{"norm": "layernorm", "muon_scale": "original", "gradient_centralization": true}
Rows from block 3 of a small self-supervised image encoder, named by matrix and row number. Rows with one number within an expert belong to one neuron, the router's apart. Each number is 500 + 40 x the weight over its row's rms, rounded and kept within 0 to 999. All counts start at 0. Numbers have three digits each. After the name is the row's rms in percent of the matrix's.
Before each expert's rows are labels from the 100 images, of 14848, where the router gives the expert most weight on average: "patch colour" is the nearest of a few named colours to the mean colour under the peak. Only what is clearly more common there than usual is listed. The data: aerial photos of the United States (SatlasPretrain). In brackets: how many of the 100.
# router: slot weights (model.blocks.3.mlp.router.weight, 16x128, trained with AdamW), inputs 64-127
# gate: expert gate (model.blocks.3.mlp.gate, 16x32x128), inputs 64-127
# up: expert up (model.blocks.3.mlp.up, 16x32x128), inputs 64-127
# down: expert down (model.blocks.3.mlp.down, 16x128x32, transposed), outputs 64-127

# expert 10
patch colour: brown (62)
router.10 099:561498492526481450445444554471497534441497562475543536415481437430539441482549489532503516502537524498453522502581486568480547483466494492463566522494492467496501494490500495506488518457507482
gate.0 110:484522477537467519482480539483538555503488452420530506509500509436438542535460485447538458415536482456451520472562550517486459536422421522436466452504483506471481514512524537545459518487463581
up.0 102:542512415527503498508492533409441505516506527484435560492491540506488436517490493506507535483510484576446443440516484516432484514511475520528572504493468458454480540540491483492497571492547504
down.0 096:519452559497511461465449568470436446487554490533450509546521524403513453537422434478547479540518451447431529497479531492522490503430506471486407474543517471487540492493502476545497551544518501
gate.1 116:483498440525475502517499484512479491517394517502493535590601534502543494443557434475469489512464551557457538472432471519554515503490491537481482539501509418512494502471522517549487478502549482
up.1 099:521436485492500473469516551447487498467519530499542608515505451454496498455511533525519489476534497468558539479524527534506558550432472506539578499512475484482531517566490534516471577537437466
down.1 094:524480552486565555509504414497462467458482513512450507555496481536440503588456448471496496527540508504585423508459506556505478447488506489458491490501443474509468504477489464477478482464494504
gate.2 112:459517481515536493499454523533463511547533549577540450439521518494511545532529520517473412482567479476547518456571494440490423522503487559518494456554506525414462565490532484410463506498513492
up.2 095:461463436457504477529462450524566434454453448469554441516575503507512421467546457484472458457528561527492560585577439539540503527484521462565434548539478546468514529531576458434494498507535506
down.2 094:491525459555462468533525548481474428427489589478510469512591514463491516479509577465535568535458540451473492528467537527556538509540476447519520562537615595517450520485484490468520516452548502
gate.3 099:438499501483541486488513529490474429516451470422436483563530511519448513530531448503491494480504465560449515524487534463491422513503479456496488530487470517536525560394562516525561493459571489
up.3 091:529532527510517446510457495490462478511479522462531469477434570539552445516533501514486495565525533496454514512433494544475527543548477451467475470527504570495497576472448446436484457513495525
down.3 108:540557479462553512491491509500513491532446582471493476563533500500527546542463489520499490542505540537471529470480436518582510531455430487472517506544539485486541484491398535457518442540437410
gate.4 095:544512524460516436532449374552599447541511480521432516537491433482428459532510472543521522478501486562520489476516491444509529467491444482488470451466464506524438501501486451492555533513534549
up.4 109:483483446538613487492478515480430513569496499497568446514528473487491578485478505473479412494471526457445561454508445513475449501496463536513523513525478496564515510516467547450495465467556489
down.4 098:479486471494438395483521507468478559491514564447528470555507580529564481442531528506496480564490453513543539462481543547491582536447543499570481508583532475553499491564475617451534469470439506
gate.5 099:455500424425480540487468546470457559513499509449450440533524558480495555479516457517538488559499526513489475505555602491544459480476565481477481480518522478499464526466481565494593460485468435
up.5 104:413533492539577497617537513564503536546447477571471446511529528474528437509490515475524487577480517545460471443502527599504432469494427473556491466537518500490462460457530523503490526505510476
down.5 099:471550495566533474474526481521478452602448518421478556568520472461442441501447533504480568573452513463481476523577423482443491495500473481438526442557515534502448515545501454469496506495450457
gate.6 105:478482502506562615494540454519502531453510507472529514471520518505593509520607452450532463495471487462591558481515464562527439522418505475527490486523447509506485437438475483477511460478458505
up.6 111:517494532484455475420527516516549549471522485564507517520539442505531475544488472441479537542509540552502493520574517477541516505564411407396551554451513522495553481483492480552485486472490425
down.6 108:535504507529468506448438478592513400464508506537456529487517420507517533540559467492543538470507511497576486437447527505438487515536543521507423495475452498502388466543510538517528532570439525
gate.7 118:424504483553509394547538510558519552519493469627482496552514505510486426486497552443455545464455538462549494507429511507481499485514385456520484482498556505523478535515487481445515392455555502
up.7 086:511483438536503467438490440547468517453445454449517477453609441464488547516511601475504507489447451471440445433558475478529497455508548492568530487476496524472506495486466545504486474497465551
down.7 097:528501476502470494489525497495561471530404535494525535483434561536506512458480499448533461491440464496584481445490513569499539462503439549479447496495511532482491498491442536452538542411445527
gate.8 094:483573484500543563460510442437488464524542486476520558522411472468531466514486497491512543526549523574539550513553623503452419504552479486448557488568465557445486500465510482506492498557450504
up.8 098:537411510514494485478500445482529451488505506425527485501472455577535482500516494471569511452466476454529555559465538517471471500489483536441508470530545497531514513562494451568453483529493458
down.8 088:489512451531564499561528547574487438472550483471477503476541509482498484549447525453474562482447504471508497538504565467515551552511496456481512527492519477452504473552556499476482458499515469
gate.9 104:588467504557466474525485508540478524426469505524512518482418530494483417492501532477511517556526431550575558537431480439457548461484477466538530492514500460493488544455507467523552409546526531
up.9 103:482490479577483507416507507484567508447485497539463432493414481535565500531462509445546518521511529563472510461526573574472516549535427511528491455500466453526523521506418502519528393477519489
down.9 115:459488574439487522515524517504573476544500458489508505494415444448489531582523551405528499451474495532490526533501473526490469463559469441515504576555489569497528526446458479487505515482486498
gate.10 108:490472447504505550516487559498547482484496518509569497415485517535505485530447515463534521537412541514523571500562521464452464436456512498512512507559471499436484485543428520497533523488526520
up.10 092:519548525485475482446463449488475537476490571514503525512570517521519537512539488527546533552501505475479525516492569537496483484560501523441500542443492451564504460451628448470508404480474560
down.10 095:453564499511462468529544412600492502549503506489569488501451517476461509484559503489521547452497489471574529481523540436540464507478520475482518524503504483513478548464491506444488507489529487
gate.11 095:571527471518523436534460580450514400512568564469491467481520540465463473552471536554515452600479454503491570489520538495444539545446466468497504423480518490550562527478496557520505435519449493
up.11 096:560440514443533502509481505456496498518483488510432508464555481441498465483498446495415489488500483528484511527486519491554537517584433435531468535478370503510460485494465456553548483497531478
down.11 099:452469462489536555471528520560472477535520503492482480514481499557541510482468508504525507499507522552548487567507434530476494483550507552502576577518492483515490471535573480444477629507474389
gate.12 109:531467468517500541399492435589522533579488481463517501506565477490476457517519486489581515432539435492548516580516505502531493472456477511515452520515492451515468479405454537446575453489502485
up.12 109:445474533444518509538466510500557502483468511479450488510546497531492497474473507525520512532481451491521521500403520542455498542521481491479531507489520603437395546544529501554512489434493459
down.12 114:438450495483530480504527520574456483547542471559466536491509487494543428515521527527500484501417448453434491536517515505466592534469459480470491546498512576496514544514458521452465510488461529
gate.13 096:445551522457513479469537512534461537511521543439485422485509438465583499491437480423458453493467446476454479462465547488502475465505565502521544532487441487473559516474517469467542463519466468
up.13 097:442528487475452499446490476482522539478499499545447523473468440501517525465557465500504508580540509467490464509476478484510429537494561446527497537531480489466578529441589544508562540511508513
down.13 104:510559548487526478438537474511446517601456467543560379507497446510483463540484503546437495445581502484464471493488538509524543532567437550477460505510552605504497474491471517508506466479467474
gate.14 103:448505412470470544457464529450515500546530466569491518537501494461515477496424493491559550546489495556498513475471544485535555493455511505506468476536473611545510502512432535532512500538509518
up.14 100:524511474489533567505500513519482450525460467451469490507487463531511490526496505503511488485470407523449487508416533536449478492445446513504429495457518610513436464590533525471526518545495494
down.14 087:512460499457499522481456482468424498535493551464506544536445544517485489399474484491459485503461573526490549548565486466558512601476483511476493560553570507571514433531456495478600535496498484

# expert 6
patch colour: brown (63)
router.6 103:533484453546520500467553526409481456502492501607506470478443425480496503499516528482483532472622488518550478494472467473528503475561489493593502454557464494461467517480493483557509383514547521
gate.0 103:500504534527482518528440556463560514508527490492495525561521436541495502486556463468466468528490478410479443435572448424524482471521489491484449512533474480482515474531561532436497556554566455
up.0 095:540480464490442496455413427482499462546405500569450468482485557501490555476593472514477509448528543478565487541535464485475513476501494535501511566432530478520478542423475484515492408486473487
down.0 107:514495504493559594537565460570490509445518484497510530515521518494491523431505442550483532521420461495537472447492399548490513473478521425510478565477492479458456463526568474481418472504499530
gate.1 102:472539465523531481445461484516540430548564505483494479408530491524524531549459494612521527517607534533499475539477573489499481511492409520475432583504471513458459486533450492475521505448512470
up.1 100:546432510522437450451510541509530464529500486537518495404506489469519494560585492533541531495541544495546479470562444604557483511492531448466501448491490518534530474581559476460544419534469496
down.1 099:478458507526507502550495534418519457566460412461495551530551530442524527458510487517487576505540515488552483557482470522539503444509455453531635499527531468502516486562492454472443537445491457
gate.2 105:495471505495496494474451521502574504516516517497526496591470531472538462457519468455536494470503574490563512530539476521552529609432515555502548476473466389465535558531586508455476507463571501
up.2 103:515491488456450485508533459459527450442461496487510505542474521421551557484460456507505525425466434540475576494492521559559480456458487549434504519529519455506460412511568469441475535505498441
down.2 107:494592488489582531467493454456572485540477511499463521484489490480529499517509546546510438495467450474524473426493508459423463516426443534535484487452495388481552412537519492518489447485506503
gate.3 102:559526475516468505520522456505495505463458482489539445541517498451474467556419493528487418467519489504436501515454478445469500490533529550473483536462463453555466470490528453525498544513495519
up.3 103:502536499399539466462458506448542541522520518437542519497510521451447435537398517535496509546449552489546507449493487485542541506529531518464483533513461532441583536476477501482487491490408520
down.3 097:540538476489535537517518534517482489422582458471510449570521537503530439516507480433526516505499526504460431545471429468502541502453514476516500540509517421526492508549508521506568462479467526
gate.4 101:518530453455469497514546499480509455488443514495521480482487481507561470426513482532456510460438478527488468543588546503564534526517500496522445539449493491516526526578542517549595527500466434
up.4 109:548553470616502483529456523486508565520502449480514533497525548565542508565525540446491526503418504484472459479409445432544529459509537508533573485557482537442551522484502499482516463499542520
down.4 105:531515481517484404526463510505496516478444513549502519572493496485617530503553549550495468507570535552467491523511494472507474527529561493453519524533569479522499491473501436469567509525486478
gate.5 092:457530470498511526513522522539518506444493583500503436561434550503529470568536481445490508543415485468494514577527487443487465485451525500518564485455496514546516541442540517476479466508515511
up.5 105:483473476428551530485486507523495524463507413546418470493501482474429470472461602410526498500594434489485473503422463573525466497485484483514525507544533465509577507497574473486511504478514491
down.5 106:470549502402438536568546568491475485495503496411524501457494549557457559532566502470578505478454526405426550484546452519487494494470551564553478529500522513433525574434497480503462513529510496
gate.6 096:416583512477557497496479500498449458508505487559529446556512525500475518432459531446441461525441431491522514479445467556490498483449525539496494478511526574529544497498436417530480538550509514
up.6 091:448615509491550527563504479450527489487583499486478517480511529487514459468467512466455521469548556579525469490467490494438461499433465494488532495489438553546549434548547531497450548508506474
down.6 095:502529509517468435550526490545502433565474574515461523499516534486486551523558450534555570485535571495465512508529480536457477522426492509514525418486550503496406463527511464506431466423504489
gate.7 097:569502490532523507537470462523477463535413502488556511539476475562476491484487495540548453578535506438500456524500519539513477449458496477465473485445442411567486612448432493476516455457501570
up.7 097:444566503509474496534545526488518473498545516536420543489481493510486473476617493468444517468557616518513511509538570473555479512487515529444535487462459498521507488509486495525486582521547511
down.7 097:574517550479475489452512477497490501490612544463480550489478500440547465515506546411506445528558435540504468528479462488616444508522521484473468481499486573514456514489488460552471546514403447
gate.8 098:560455509470451490511499463518422472458557505519496530517502520502482499406472530513468490531508473496531486476449512518571494461510480481507470408494504494489550461485529489459526453500459546
up.8 094:520576455522459492490399508487575481536456560533512506460460465554492410472531544490514484494526482472524499520557475519537523618587466498492440497460468519500486537503564473432491497514528525
down.8 100:537566496551493475539433524512435517545503474477546529509474468494520525494470486513525533450450493471493500521531530399459636520556468478430572530516511504471531482488414441489485534563497525
gate.9 103:479514528515517591546539511540514532478521585485570501500517495467552462506531519558537544558499477544506459511516428536494524561526535494454509521557501582504527424506470491485455453502522485
up.9 098:488488548554434489471468527475520472552527556512466506558534521518529517560505480479525475518559547507572484515453526494470554531518492499524489466508444575471434464400491492505552480465486483
down.9 091:455562508521500546431496531570529534483517521475505476508503472504513461460481502563408546573485454547475513486546512482543468461465527524565545527540404483581514496535545498550545496448464494
gate.10 106:564524429534525476513493486565505485496586469471502542544491493548544427523490538587465523606533607619480513470558494536464532484447562493468480491561451520514504494475549499447509486492434487
up.10 094:497500469439521518464504448475504523500500456496478557481589485476515524474509532470495564498437534507521530499464417531505466433538599546500405411475519595574492508465537494530494486543525422
down.10 108:496542531575567517401471478478499487578562490548578446483410491463441495502535478446517492468524480543512470539505448519495405534472492495473460499460521517513500501548493459475515500521490517
gate.11 113:513481499537473503486529515499538410425461510497567481458449508461443437506550567485557551491498464490463596495562483499560540475497497428516429474475495543478451462487493466505517501544435514
up.11 094:466541504512522496470443505488537484474579485428497450445482596535468487478566463504521523568489505461467453521511516549563490498482506510567526579482466482450582513489508497586463541491462467
down.11 089:515475514504506545529468557495525501559509448601528470503475427513439543477474471502487467419522496521531567496492508622474415483514516533542469518499564530456519553496523499489449425483542504
gate.12 092:481423501477550469542557501479455485533557442486443494518497445446471457485484483487454527533516445520457497545534575514466508408501556574553408534529541541520514501489553550489502443453486490
up.12 103:555530464525472497507463472471603507629470503527465474489479477418461521472504505543550540488494615476512540521471554440518505492499560514509475543466572527505544486526490481513476464483490524
down.12 089:519532443503480425513458519535493435531414507517547505530528483514388427466499506542500487483508505503568544593468495530489507437488484506464542529540488444484449427474469528470480580533578483
gate.13 093:492585525551552475458541588528503485521546500471467550507503518482494418559441462546518490527483500468497466466501448525556485523551552543520520530509558442551420529533557566443521521496553472
up.13 109:433501445494532510453432538488497483488509467500513480526507531541480511491526522530482469532527507512454464457603574493510526448462552486468507512394541378458519496505498429421498480556489463
down.13 107:571434506463475500528417491506466511476454515540522496514502465399479522467497594503482549493479513434498489436491483423532494557529515591544461571493549565503532447444411561482439482475498508
gate.14 094:529509505555467412501509600536471460509506524504546450486561550480488497570582478556510491370598448456513501455497473428477478481484497523550505569520492558556509453531455504492483502545474528
up.14 104:510496486488622511491488544517494453492550549440504448474556534520506528463482461483469537460493597508455514560540408539504479452502499474490479497609499526556527448491464518515511455470516459
down.14 098:472543491450416549520518548488492526512476455495512465509545492431468509497485500549495491596512468537482480504516519537590452536444505435517522478560465493431464513591556431497521492520488448

# expert 8
patch colour: brown (77)
router.8 110:551557486533556518535553548559570488499485570500546440489569483466504521528484490496453530498579529502478471563471462471477496501501544476535492450479466540592519449496485521467473577462511481
gate.0 108:527466514502413515447513521515520485468486521480473539541459564449486518489611463517453506532534452486499501527523451528579541445533535546459492557480470449450426517461472450484528565456454480
up.0 105:455455557518501535549492440464427465567516553506504544500437503509524457503480511565479539548493542518497416502564546441519487544553462445465527528471539493531512458514583544515533476531385534
down.0 105:489492557511533570499476540499491492487462512490453512577526544533556553499467538513479507524629490494517555495503497516480522478416527494481499522422403545517480525491510543433550462575488556
gate.1 097:497508522530488475488492542535552457484488428510530444592536493479484491577480479487542506439486489542552519502518528505495462542459546491471511509520513556454483511541538464499553502463481472
up.1 100:524483511525517469528562533498478529516485503544519521461508489505522488525528390463508442495469467395477574487522544384489490506551438527470452486426486507514510498504495478530509456474465479
down.1 101:556562491475570551573518516511475515496516476492447498540427480526492471514542459520572531501464500473488445550501530473564508485444518500507535501476455503532519439481521499489527484508507457
gate.2 104:470505498517484406530485455538610471488538466564529489465475466428539542478507469535452485516477556501530471452509497524408482566451521448530531498528559445499451498429488539493467446493506470
up.2 096:511479520472503476483477518539428543495484518422485538473515540497542443496456533472534497482534496502469477501489452506444496496503500494522504552540527547465485480445430477550506573513530514
down.2 103:465563476489594435521546446547428492520476531477534503495506579477480471557537541571544490477438464478456490500489482511542519472439507512489521450419478572550564496471471423491535464485566513
gate.3 099:449495432549447518460449455474457419462495484489498528525516465405465470580541505516481517557471502465535512579456446480496577533453529509482480484502549476590450561514472444531552472516526472
up.3 112:522522500472527537543509494521479510527511530413505472498426510542537506458486400494538458438477432519481525436521514414522546541577493460477482474536565440388436479455453468517560512521584489
down.3 105:502547503446496454484488463418426484545479542420439554462480478471484500528412508534487578424509537446444483554510520613506491426511514531487473538533433488460488464566536551565451524506446531
gate.4 090:472556509533442532517531482504533499454486571528535447480446445517550477486496469512533541478423506472521460465521537503451452488484483509515596486481459484558483525584524447531501427586546415
up.4 106:481453532587464499561480481496514509522545507554437469502541471569566533504542455486567516427552573499486473512462485481525518472490575487535557496464481503566551479475580493483513515567498519
down.4 104:469509591557485434503491459480458516502594503487472482520568459502533482548562531515470482465508514454495485452484515477466520522483497552443504550474506430475516580510541441526441516434447538
gate.5 097:540445501496426544552453470487545448507468509503515529440470471479521530490529539518509497543559456475437469426479558531504500569507473520579503492471518564531499478511628492533543475488476465
up.5 097:523487479517574501503523450565545537525576507525527532539478485501553561483540523575552488528514471463499522504511463522551460499560519484518430492457573554524501525582444485494527484483527496
down.5 101:494495543460453518536438511454391544552436515484495591464456535410523512543515528503555463477521491539434468402460466580467431518520497497499511503525524494438546530430428500461502488469444471
gate.6 100:505526512493567526485541487479422445477517496576457538462549493502544564491528506450501471439584472559492457435474587465433467504534518486491459524451532542487496540505472513483579446513519506
up.6 086:518513496465492432479560537501550509474506466507515502487557442509469543465511522510550547476511513459527464516516513483504524476515490548442481448517475531482458551457529503468458436509519543
down.6 099:557463475498529548447447471474508521507521453472514448495536519484509476424540441463575404500536511504536498595476453500503508514516501468530492498495478524419602470495503573556516478494536533
gate.7 099:463492578537456506547556506457494581486533459513477555506508510486575498481496487567560556525440520555497414488478521451507513563506484496462491444512491528540474525600499551503453542397466491
up.7 097:477373463510431568461452489516526505478500570480510525519561548524491427533490568525451520552516537446470463468550475512577492461468497445533530424501520520544512506467490564547509495485532477
down.7 102:438506470538536557457474471487482582542484459529512458455421546569432493496540519445522502434458442491542483557548527459420519520548524500526594508551559491481464479517556554530489500581491513
gate.8 102:548494452503477521505527534500410500494520515497502510493422445433442462463495506392474480475476506483527575538519523532470445479522494474495416507511434576403493474556539525503524451466441430
up.8 100:450533496515534558527460509452490593557511483474485500481539438490461490440510527505509534432427492520521462460488533492493433461499528533417439583579510521488472570437516507496508562523476538
down.8 096:514489502560454510477573469507518548540506466541466458494493508517492487607528473475552513425467477510475478492502473487523540465456491476558523468461518492474478501556519458567483530484462450
gate.9 090:472502427490500507528596509510501450540520496508511568559463495477452460492544460470402457468468554530510418523570505450454531476509516488488471531519519501467389470442572457482445478495467460
up.9 096:476531516523516531479581525510499499486549488495527542536528520495474564508503501411445453508498507526453429572514490562489487516500524532584533499567501578465467514530562432493500485496521441
down.9 093:460527464466481473536534480481488500533518463435491492487461463522535516450533592580533489501449514453537490507579556562557504561529421447549519553465552492505486452531551597417528424425504552
gate.10 109:520479563567448519526448551461555428493563507547485441480474519520554558566484527545545487575505470594515520486547476472474524500483517495557518481591534573428530567547557480540471440503532534
up.10 090:524488473545525461438530530553509516442538525501493523475469449494549508518465475498550517476416542535455445490467473502468594439522573483454498484476517507430468536432519427497439548506423441
down.10 095:537484532506543425457486543443513405515499444455430500451468468470524533449452479527495516521518548445543450557514586552555514545554505497429531479490520502469455504465473508539459512480510530
gate.11 098:540458513483489422495493502558462468507486447449525532519475474541481452487502471514476548480517444476432530493476559477542600532531460504515521497544443495486566501444455446557514520503559521
up.11 086:548503553433451435558500507561553491532561530547557544452486428505452569504479470413495486530484501504420540580443491435517499516490539400462513418509500520473486530485444461532483497520522529
down.11 100:477531459526467521451461447434454474508570499500493421505445472540524502491555532491550585473536461432500568484478467460499513582453473555454494473539545527524500486513477517424508473514451537
gate.12 107:569497515485496545505469435587534560479490518478465559454526561552517558500524498486517500538452433469538578474447485480472520465468507494508550494442538500527506489526447510462559461492511574
up.12 098:477539493560453476508477511487544475463508518488483460490580545559530438472527483577517520547517500550530526497543492512517464462478524521544500533507511485539490474572393465517440515453523464
down.12 103:490528576544527480414525573459551479539545514595477456518437509486606505494564561565557569527560504472480506553464513554551506511505537537467521465521481502430567466490442494493546516443475525
gate.13 101:496563485508436494461536546491498478525500491530528475496513551515534527528473472473390478492476536522477506502527503548496417542558573462490513549571474561566430456494419492512562536475532547
up.13 109:531515424508538572425597558481476472516496505442511477498446529499485485494551501479561490486480485514452534547433554506499557494459433498484457479445521502497563426558533467474464503468479473
down.13 099:435490515469448588452487499512490557555492461461478536460487442561497534550511447512428512524477421488403475512482591510498476505532526475515503489551484520516580532475482526478540452522549593
gate.14 097:473541518488478488563506435510466516511478525498435524475466507466553548492463534469512461507472536548502489549438547482495539479510523522501464479462545485448579466537541514505463429528525487
up.14 088:489530482478505476483536510506464469519506565496490464468501521459522457480513454501484516466479552558447540571554480444429525515495470462498543563479431588529481482522526446561437555415477430
down.14 089:546510521466513409525461462480469468535480524515558421490477540532458517524528510464446435535496452524505533498568402516433576511457574487520475503459532457509492528489534443449482495502481440

# expert 2
patch colour: pink (25)
router.2 101:531541546496562570438564500505544491585483550530534576460506500465458504510550490514522524446527530494530465527529462479401570482563515516558519472511448471473542415548533502501418515508538540
gate.0 108:520466510520510495529547513564383432510484482568509494489504451480458533492507497463503455530513471523517530531466456526465524444475533515454453448508562456553505426520472533496475525479467461
up.0 098:472508552485453491441465447528526478492488482522533500463470546480569508537447566531548518584458486524482484514504465474522508435469573505537434464497489473540492431469497482508542495391557484
down.0 096:479623442488490480404526492469467530549534503569479514530509525574491530542480489485471515516485458453493520524488464513474471606493484563468460553496561489538515564479481462498487484417481443
gate.1 109:539534474510473563565420512519500451456493476544523433507505446479449468583446567482461466491493503495514474519467554439537438415423473447500514498535422520456436470508417526462532496522505539
up.1 100:450496525512509508477545526515496497494455458482558605507489572510436508495538525496573548467536503507478520424446604529524496448447531454496572507463526517543539516481529499498469443550488503
down.1 111:421438525500484504498539509531494459484552463515545526505487505398449525469500397514541443571548387597500421484504491460470540562483472539563484450484496512509436362540456432494514475464440501
gate.2 105:450529557476521514501501458490527456546500476549547486521547518492437511495450488473533480555523560441535497511518431491478479470488551441507516550523476491474470454507512529535553429513539526
up.2 094:470459545517460446513463448530538532491493501455442493482479494523526479523469475582486500460483462497533380488475596469536540445571494536514501560501515486472520575521578506431506483540448451
down.2 105:439490461567521516568495510417500525486540504451475504517484476480458499444439479428577481542473528573523540418524487497498508416534567492491470501513486422529505505473542543527454429490506499
gate.3 098:488503424441508535572543455499502492493516455520551455483450509452451478521547467460514486538510489455581470551484530511496432484472629431389514505459491543546446460417472466525494545531483552
up.3 106:434497473533486537520391515543454515502478513535464497552441566537439480520499455557524576563530484469487549538513442421567510472520459498436486477461508516448529488500428452485497500401552491
down.3 102:575457544515566508574463509519476506519535480473526507508425446540500464509498445473514468500490454497506555524492514477444475404477585537522549552581546500538467536496425470442471484530516505
gate.4 100:486535425480501534493505456533465505450453575548525540444464435511544465449424492506525526360480437495509416483544424530428506531525506514470506500481528489504497503517465526544532517503542524
up.4 095:516544446470485490486572560488467466420498441511477547466549508494560576580512469527476437495506463444494507479418497475530533552462499524463470478547510483522487501521516512505487450437418448
down.4 104:555498517497553492479481581474559474514544510587505425541471457532551494459421442585509443536493460455496489434487481489477529461527485549499528561492457465509466484557566521492494512507450417
gate.5 094:482479487517469431514474517568430479532572518544482491531485487490524453466524544479518477468470466493507544470504435493481466474492530497452475517579472425511487472504469504501452420526519541
up.5 098:532519550421501484467548412506484500463464508542591461504455440522571483529550530565532534520410486566501501519404514512492485485496522549499527550541510510508552550495519492534536464442549557
down.5 098:531512530528489485606436510561548453476511471514534527444542576464504527542478446511504450529525538478525558431488479525483450504475456571495473469515510461454492411461496573542608455535498489
gate.6 100:534441495457487524453524446529495545516450449513487501484502517484506561493493544522522415494534516539474559481547465555518483525546502579428451543503532596483478506527537486557565407492532562
up.6 104:505540503462537420479517395511499537559521486483511503540391438484465478468445481476510525540555525489508505511566513483507464568510553494533484508414555473527542492453512431530393521502492514
down.6 093:519405535520491417482427544468484516500501591440572465462487489563535481456521472515503532541502540442514466452566485482576487463440490480480446526544594503520473533593434477536518504499523514
gate.7 091:520545538466483494458561605446454454475501493493378442488522575538458535510476496519547451495534483544490554437534453477531505477484449502515483417527521422501492478520520502451479508491534533
up.7 093:473545529541509548481549491463472499457492428507582500523519474478497507496491461522522490505607531537491520454435557547490529493536458477567445473467527505536532545449484486478509507477437537
down.7 099:488476475482518454529550530572489496491595543551473429486575513522494440465553478551481496502442503540481530559510491419416514452454493461495549501485377568513444512461582569517452506546507482
gate.8 094:443496480438555499507539568522587480478422481492503521498503495438561549527453529541513487623497471563479575530547388532504465504532526455512469484534452485469499504532447532522556489503553600
up.8 101:512475532543497543513411561509535487492503589423498516500510483517504471547494525471489482527498452526462427502502504528502561519529479541494469375532548508580535534518488535539490593444459458
down.8 096:483471493506526532543443536487509551545440493543534461464559454466521491498546503477496474510492501451492487466471512518560447560415514539497545497520529516487518505549431504577406454526526457
gate.9 105:459521456498488500537512483552453462527548507531480436472450588406429540460496503506446459423481454497528454519515490481443514460511550502539493542487509543511457478436456515600456479549520491
up.9 095:500479547552510486557465444484461538534476521513549491470494556534504497437491502525552541504546392539556472502497444502469472462503441491589550511520450477514479463501522524477548442535550551
down.9 096:501546479527506510543478520589497509506559430459433449466512480511486523480487568492542475469488511560451523522445516451495498461454475485557502529482538502469575499411533521561486485477464524
gate.10 102:532471508426532400502518539551456522540426531526462542513524553434509497507460539498479479548556490489421527533556480530536547488551504465471533600470552486569472485492550482540540518547511480
up.10 105:496529441448463510491562495537428433524493481466485568442426506547538568552498528483505491555457464496504528499487510543523478493515528491470493557442463550480481521493439454477506532486451552
down.10 093:465561452551488469501531473488459487481450456477565538520499515538527560497525513451536548428557456514522542477495504522505424561441521549546554552555547526527433537460581516493498553517455520
gate.11 103:558416516531529567537579451521531542512586459578491487498442459533530483485425474494513509527445514555495567541543514499552472498465440486519494516573548505516517578539510430499511436471419505
up.11 105:476443481552566524540519504563536433444536464442472507514505456435575583488403449492497438501424496562533471446499468441498512559526500475524548544497476520511497424492444514490500528499505527
down.11 094:519457463495460569482445473452434551510565498470507543515535501465560513510478548485517547528553490450519509585527557484448506505521459426490546505522578489588433494474477443495513553563559482
gate.12 106:610479525459556511495530575471497591527499585544470460507534520491511523476498531501405489478499483506476484519539494500487575581485450468484447489574497547484495453425511472547497544526568446
up.12 105:493517486502462480472455532451448526515551481554495548518570505507576492480454537578528527533465534509455483438521474480385500441581508488544523508584496451524435525520444479518529495460497568
down.12 115:552445518478550491457520533514529463487414505511408534547474475443423518480487476577511498539502513521536489522559551499488478542479559452549499471462487497463477509530409535508530469448484500
gate.13 088:487500437507450449558516592511477506561518501565514457455539477516487514543541428445513495466519526423513503412454543528534506487475527490501564526484473451573516549523466460460559420501508508
up.13 102:520488534488475504435421512514525540516560478444540542478450506425479499562520487592421514531486456545485473500428526485498488521478442558522510498457514575473421465508520512448505499528572443
down.13 100:469494538462464525536490501533537474480498523536495559522495490504570520497486486530466504505500456418520512446502486501496526499552525528448604482488539500449495498483461469549513595470550503
gate.14 095:470483513562526556534531520526478517547504510492438492489542565547404515570432540464506541450480442481500490533482541451540480504516543470567502494399500549553484477477470533553534481574479536
up.14 091:449445535501520564504441550486508493480509466455506514529552522503526435497516529453541451474546528517437542479482536544379538547424453479487478429530447526456487460500548475548508464523512471
down.14 094:453508501498486513435453473533585589463509491522467512467465569504566479479499535507505546468483477527507508487522443518552508512488484548525442420466482466509517512480439521497565469504479491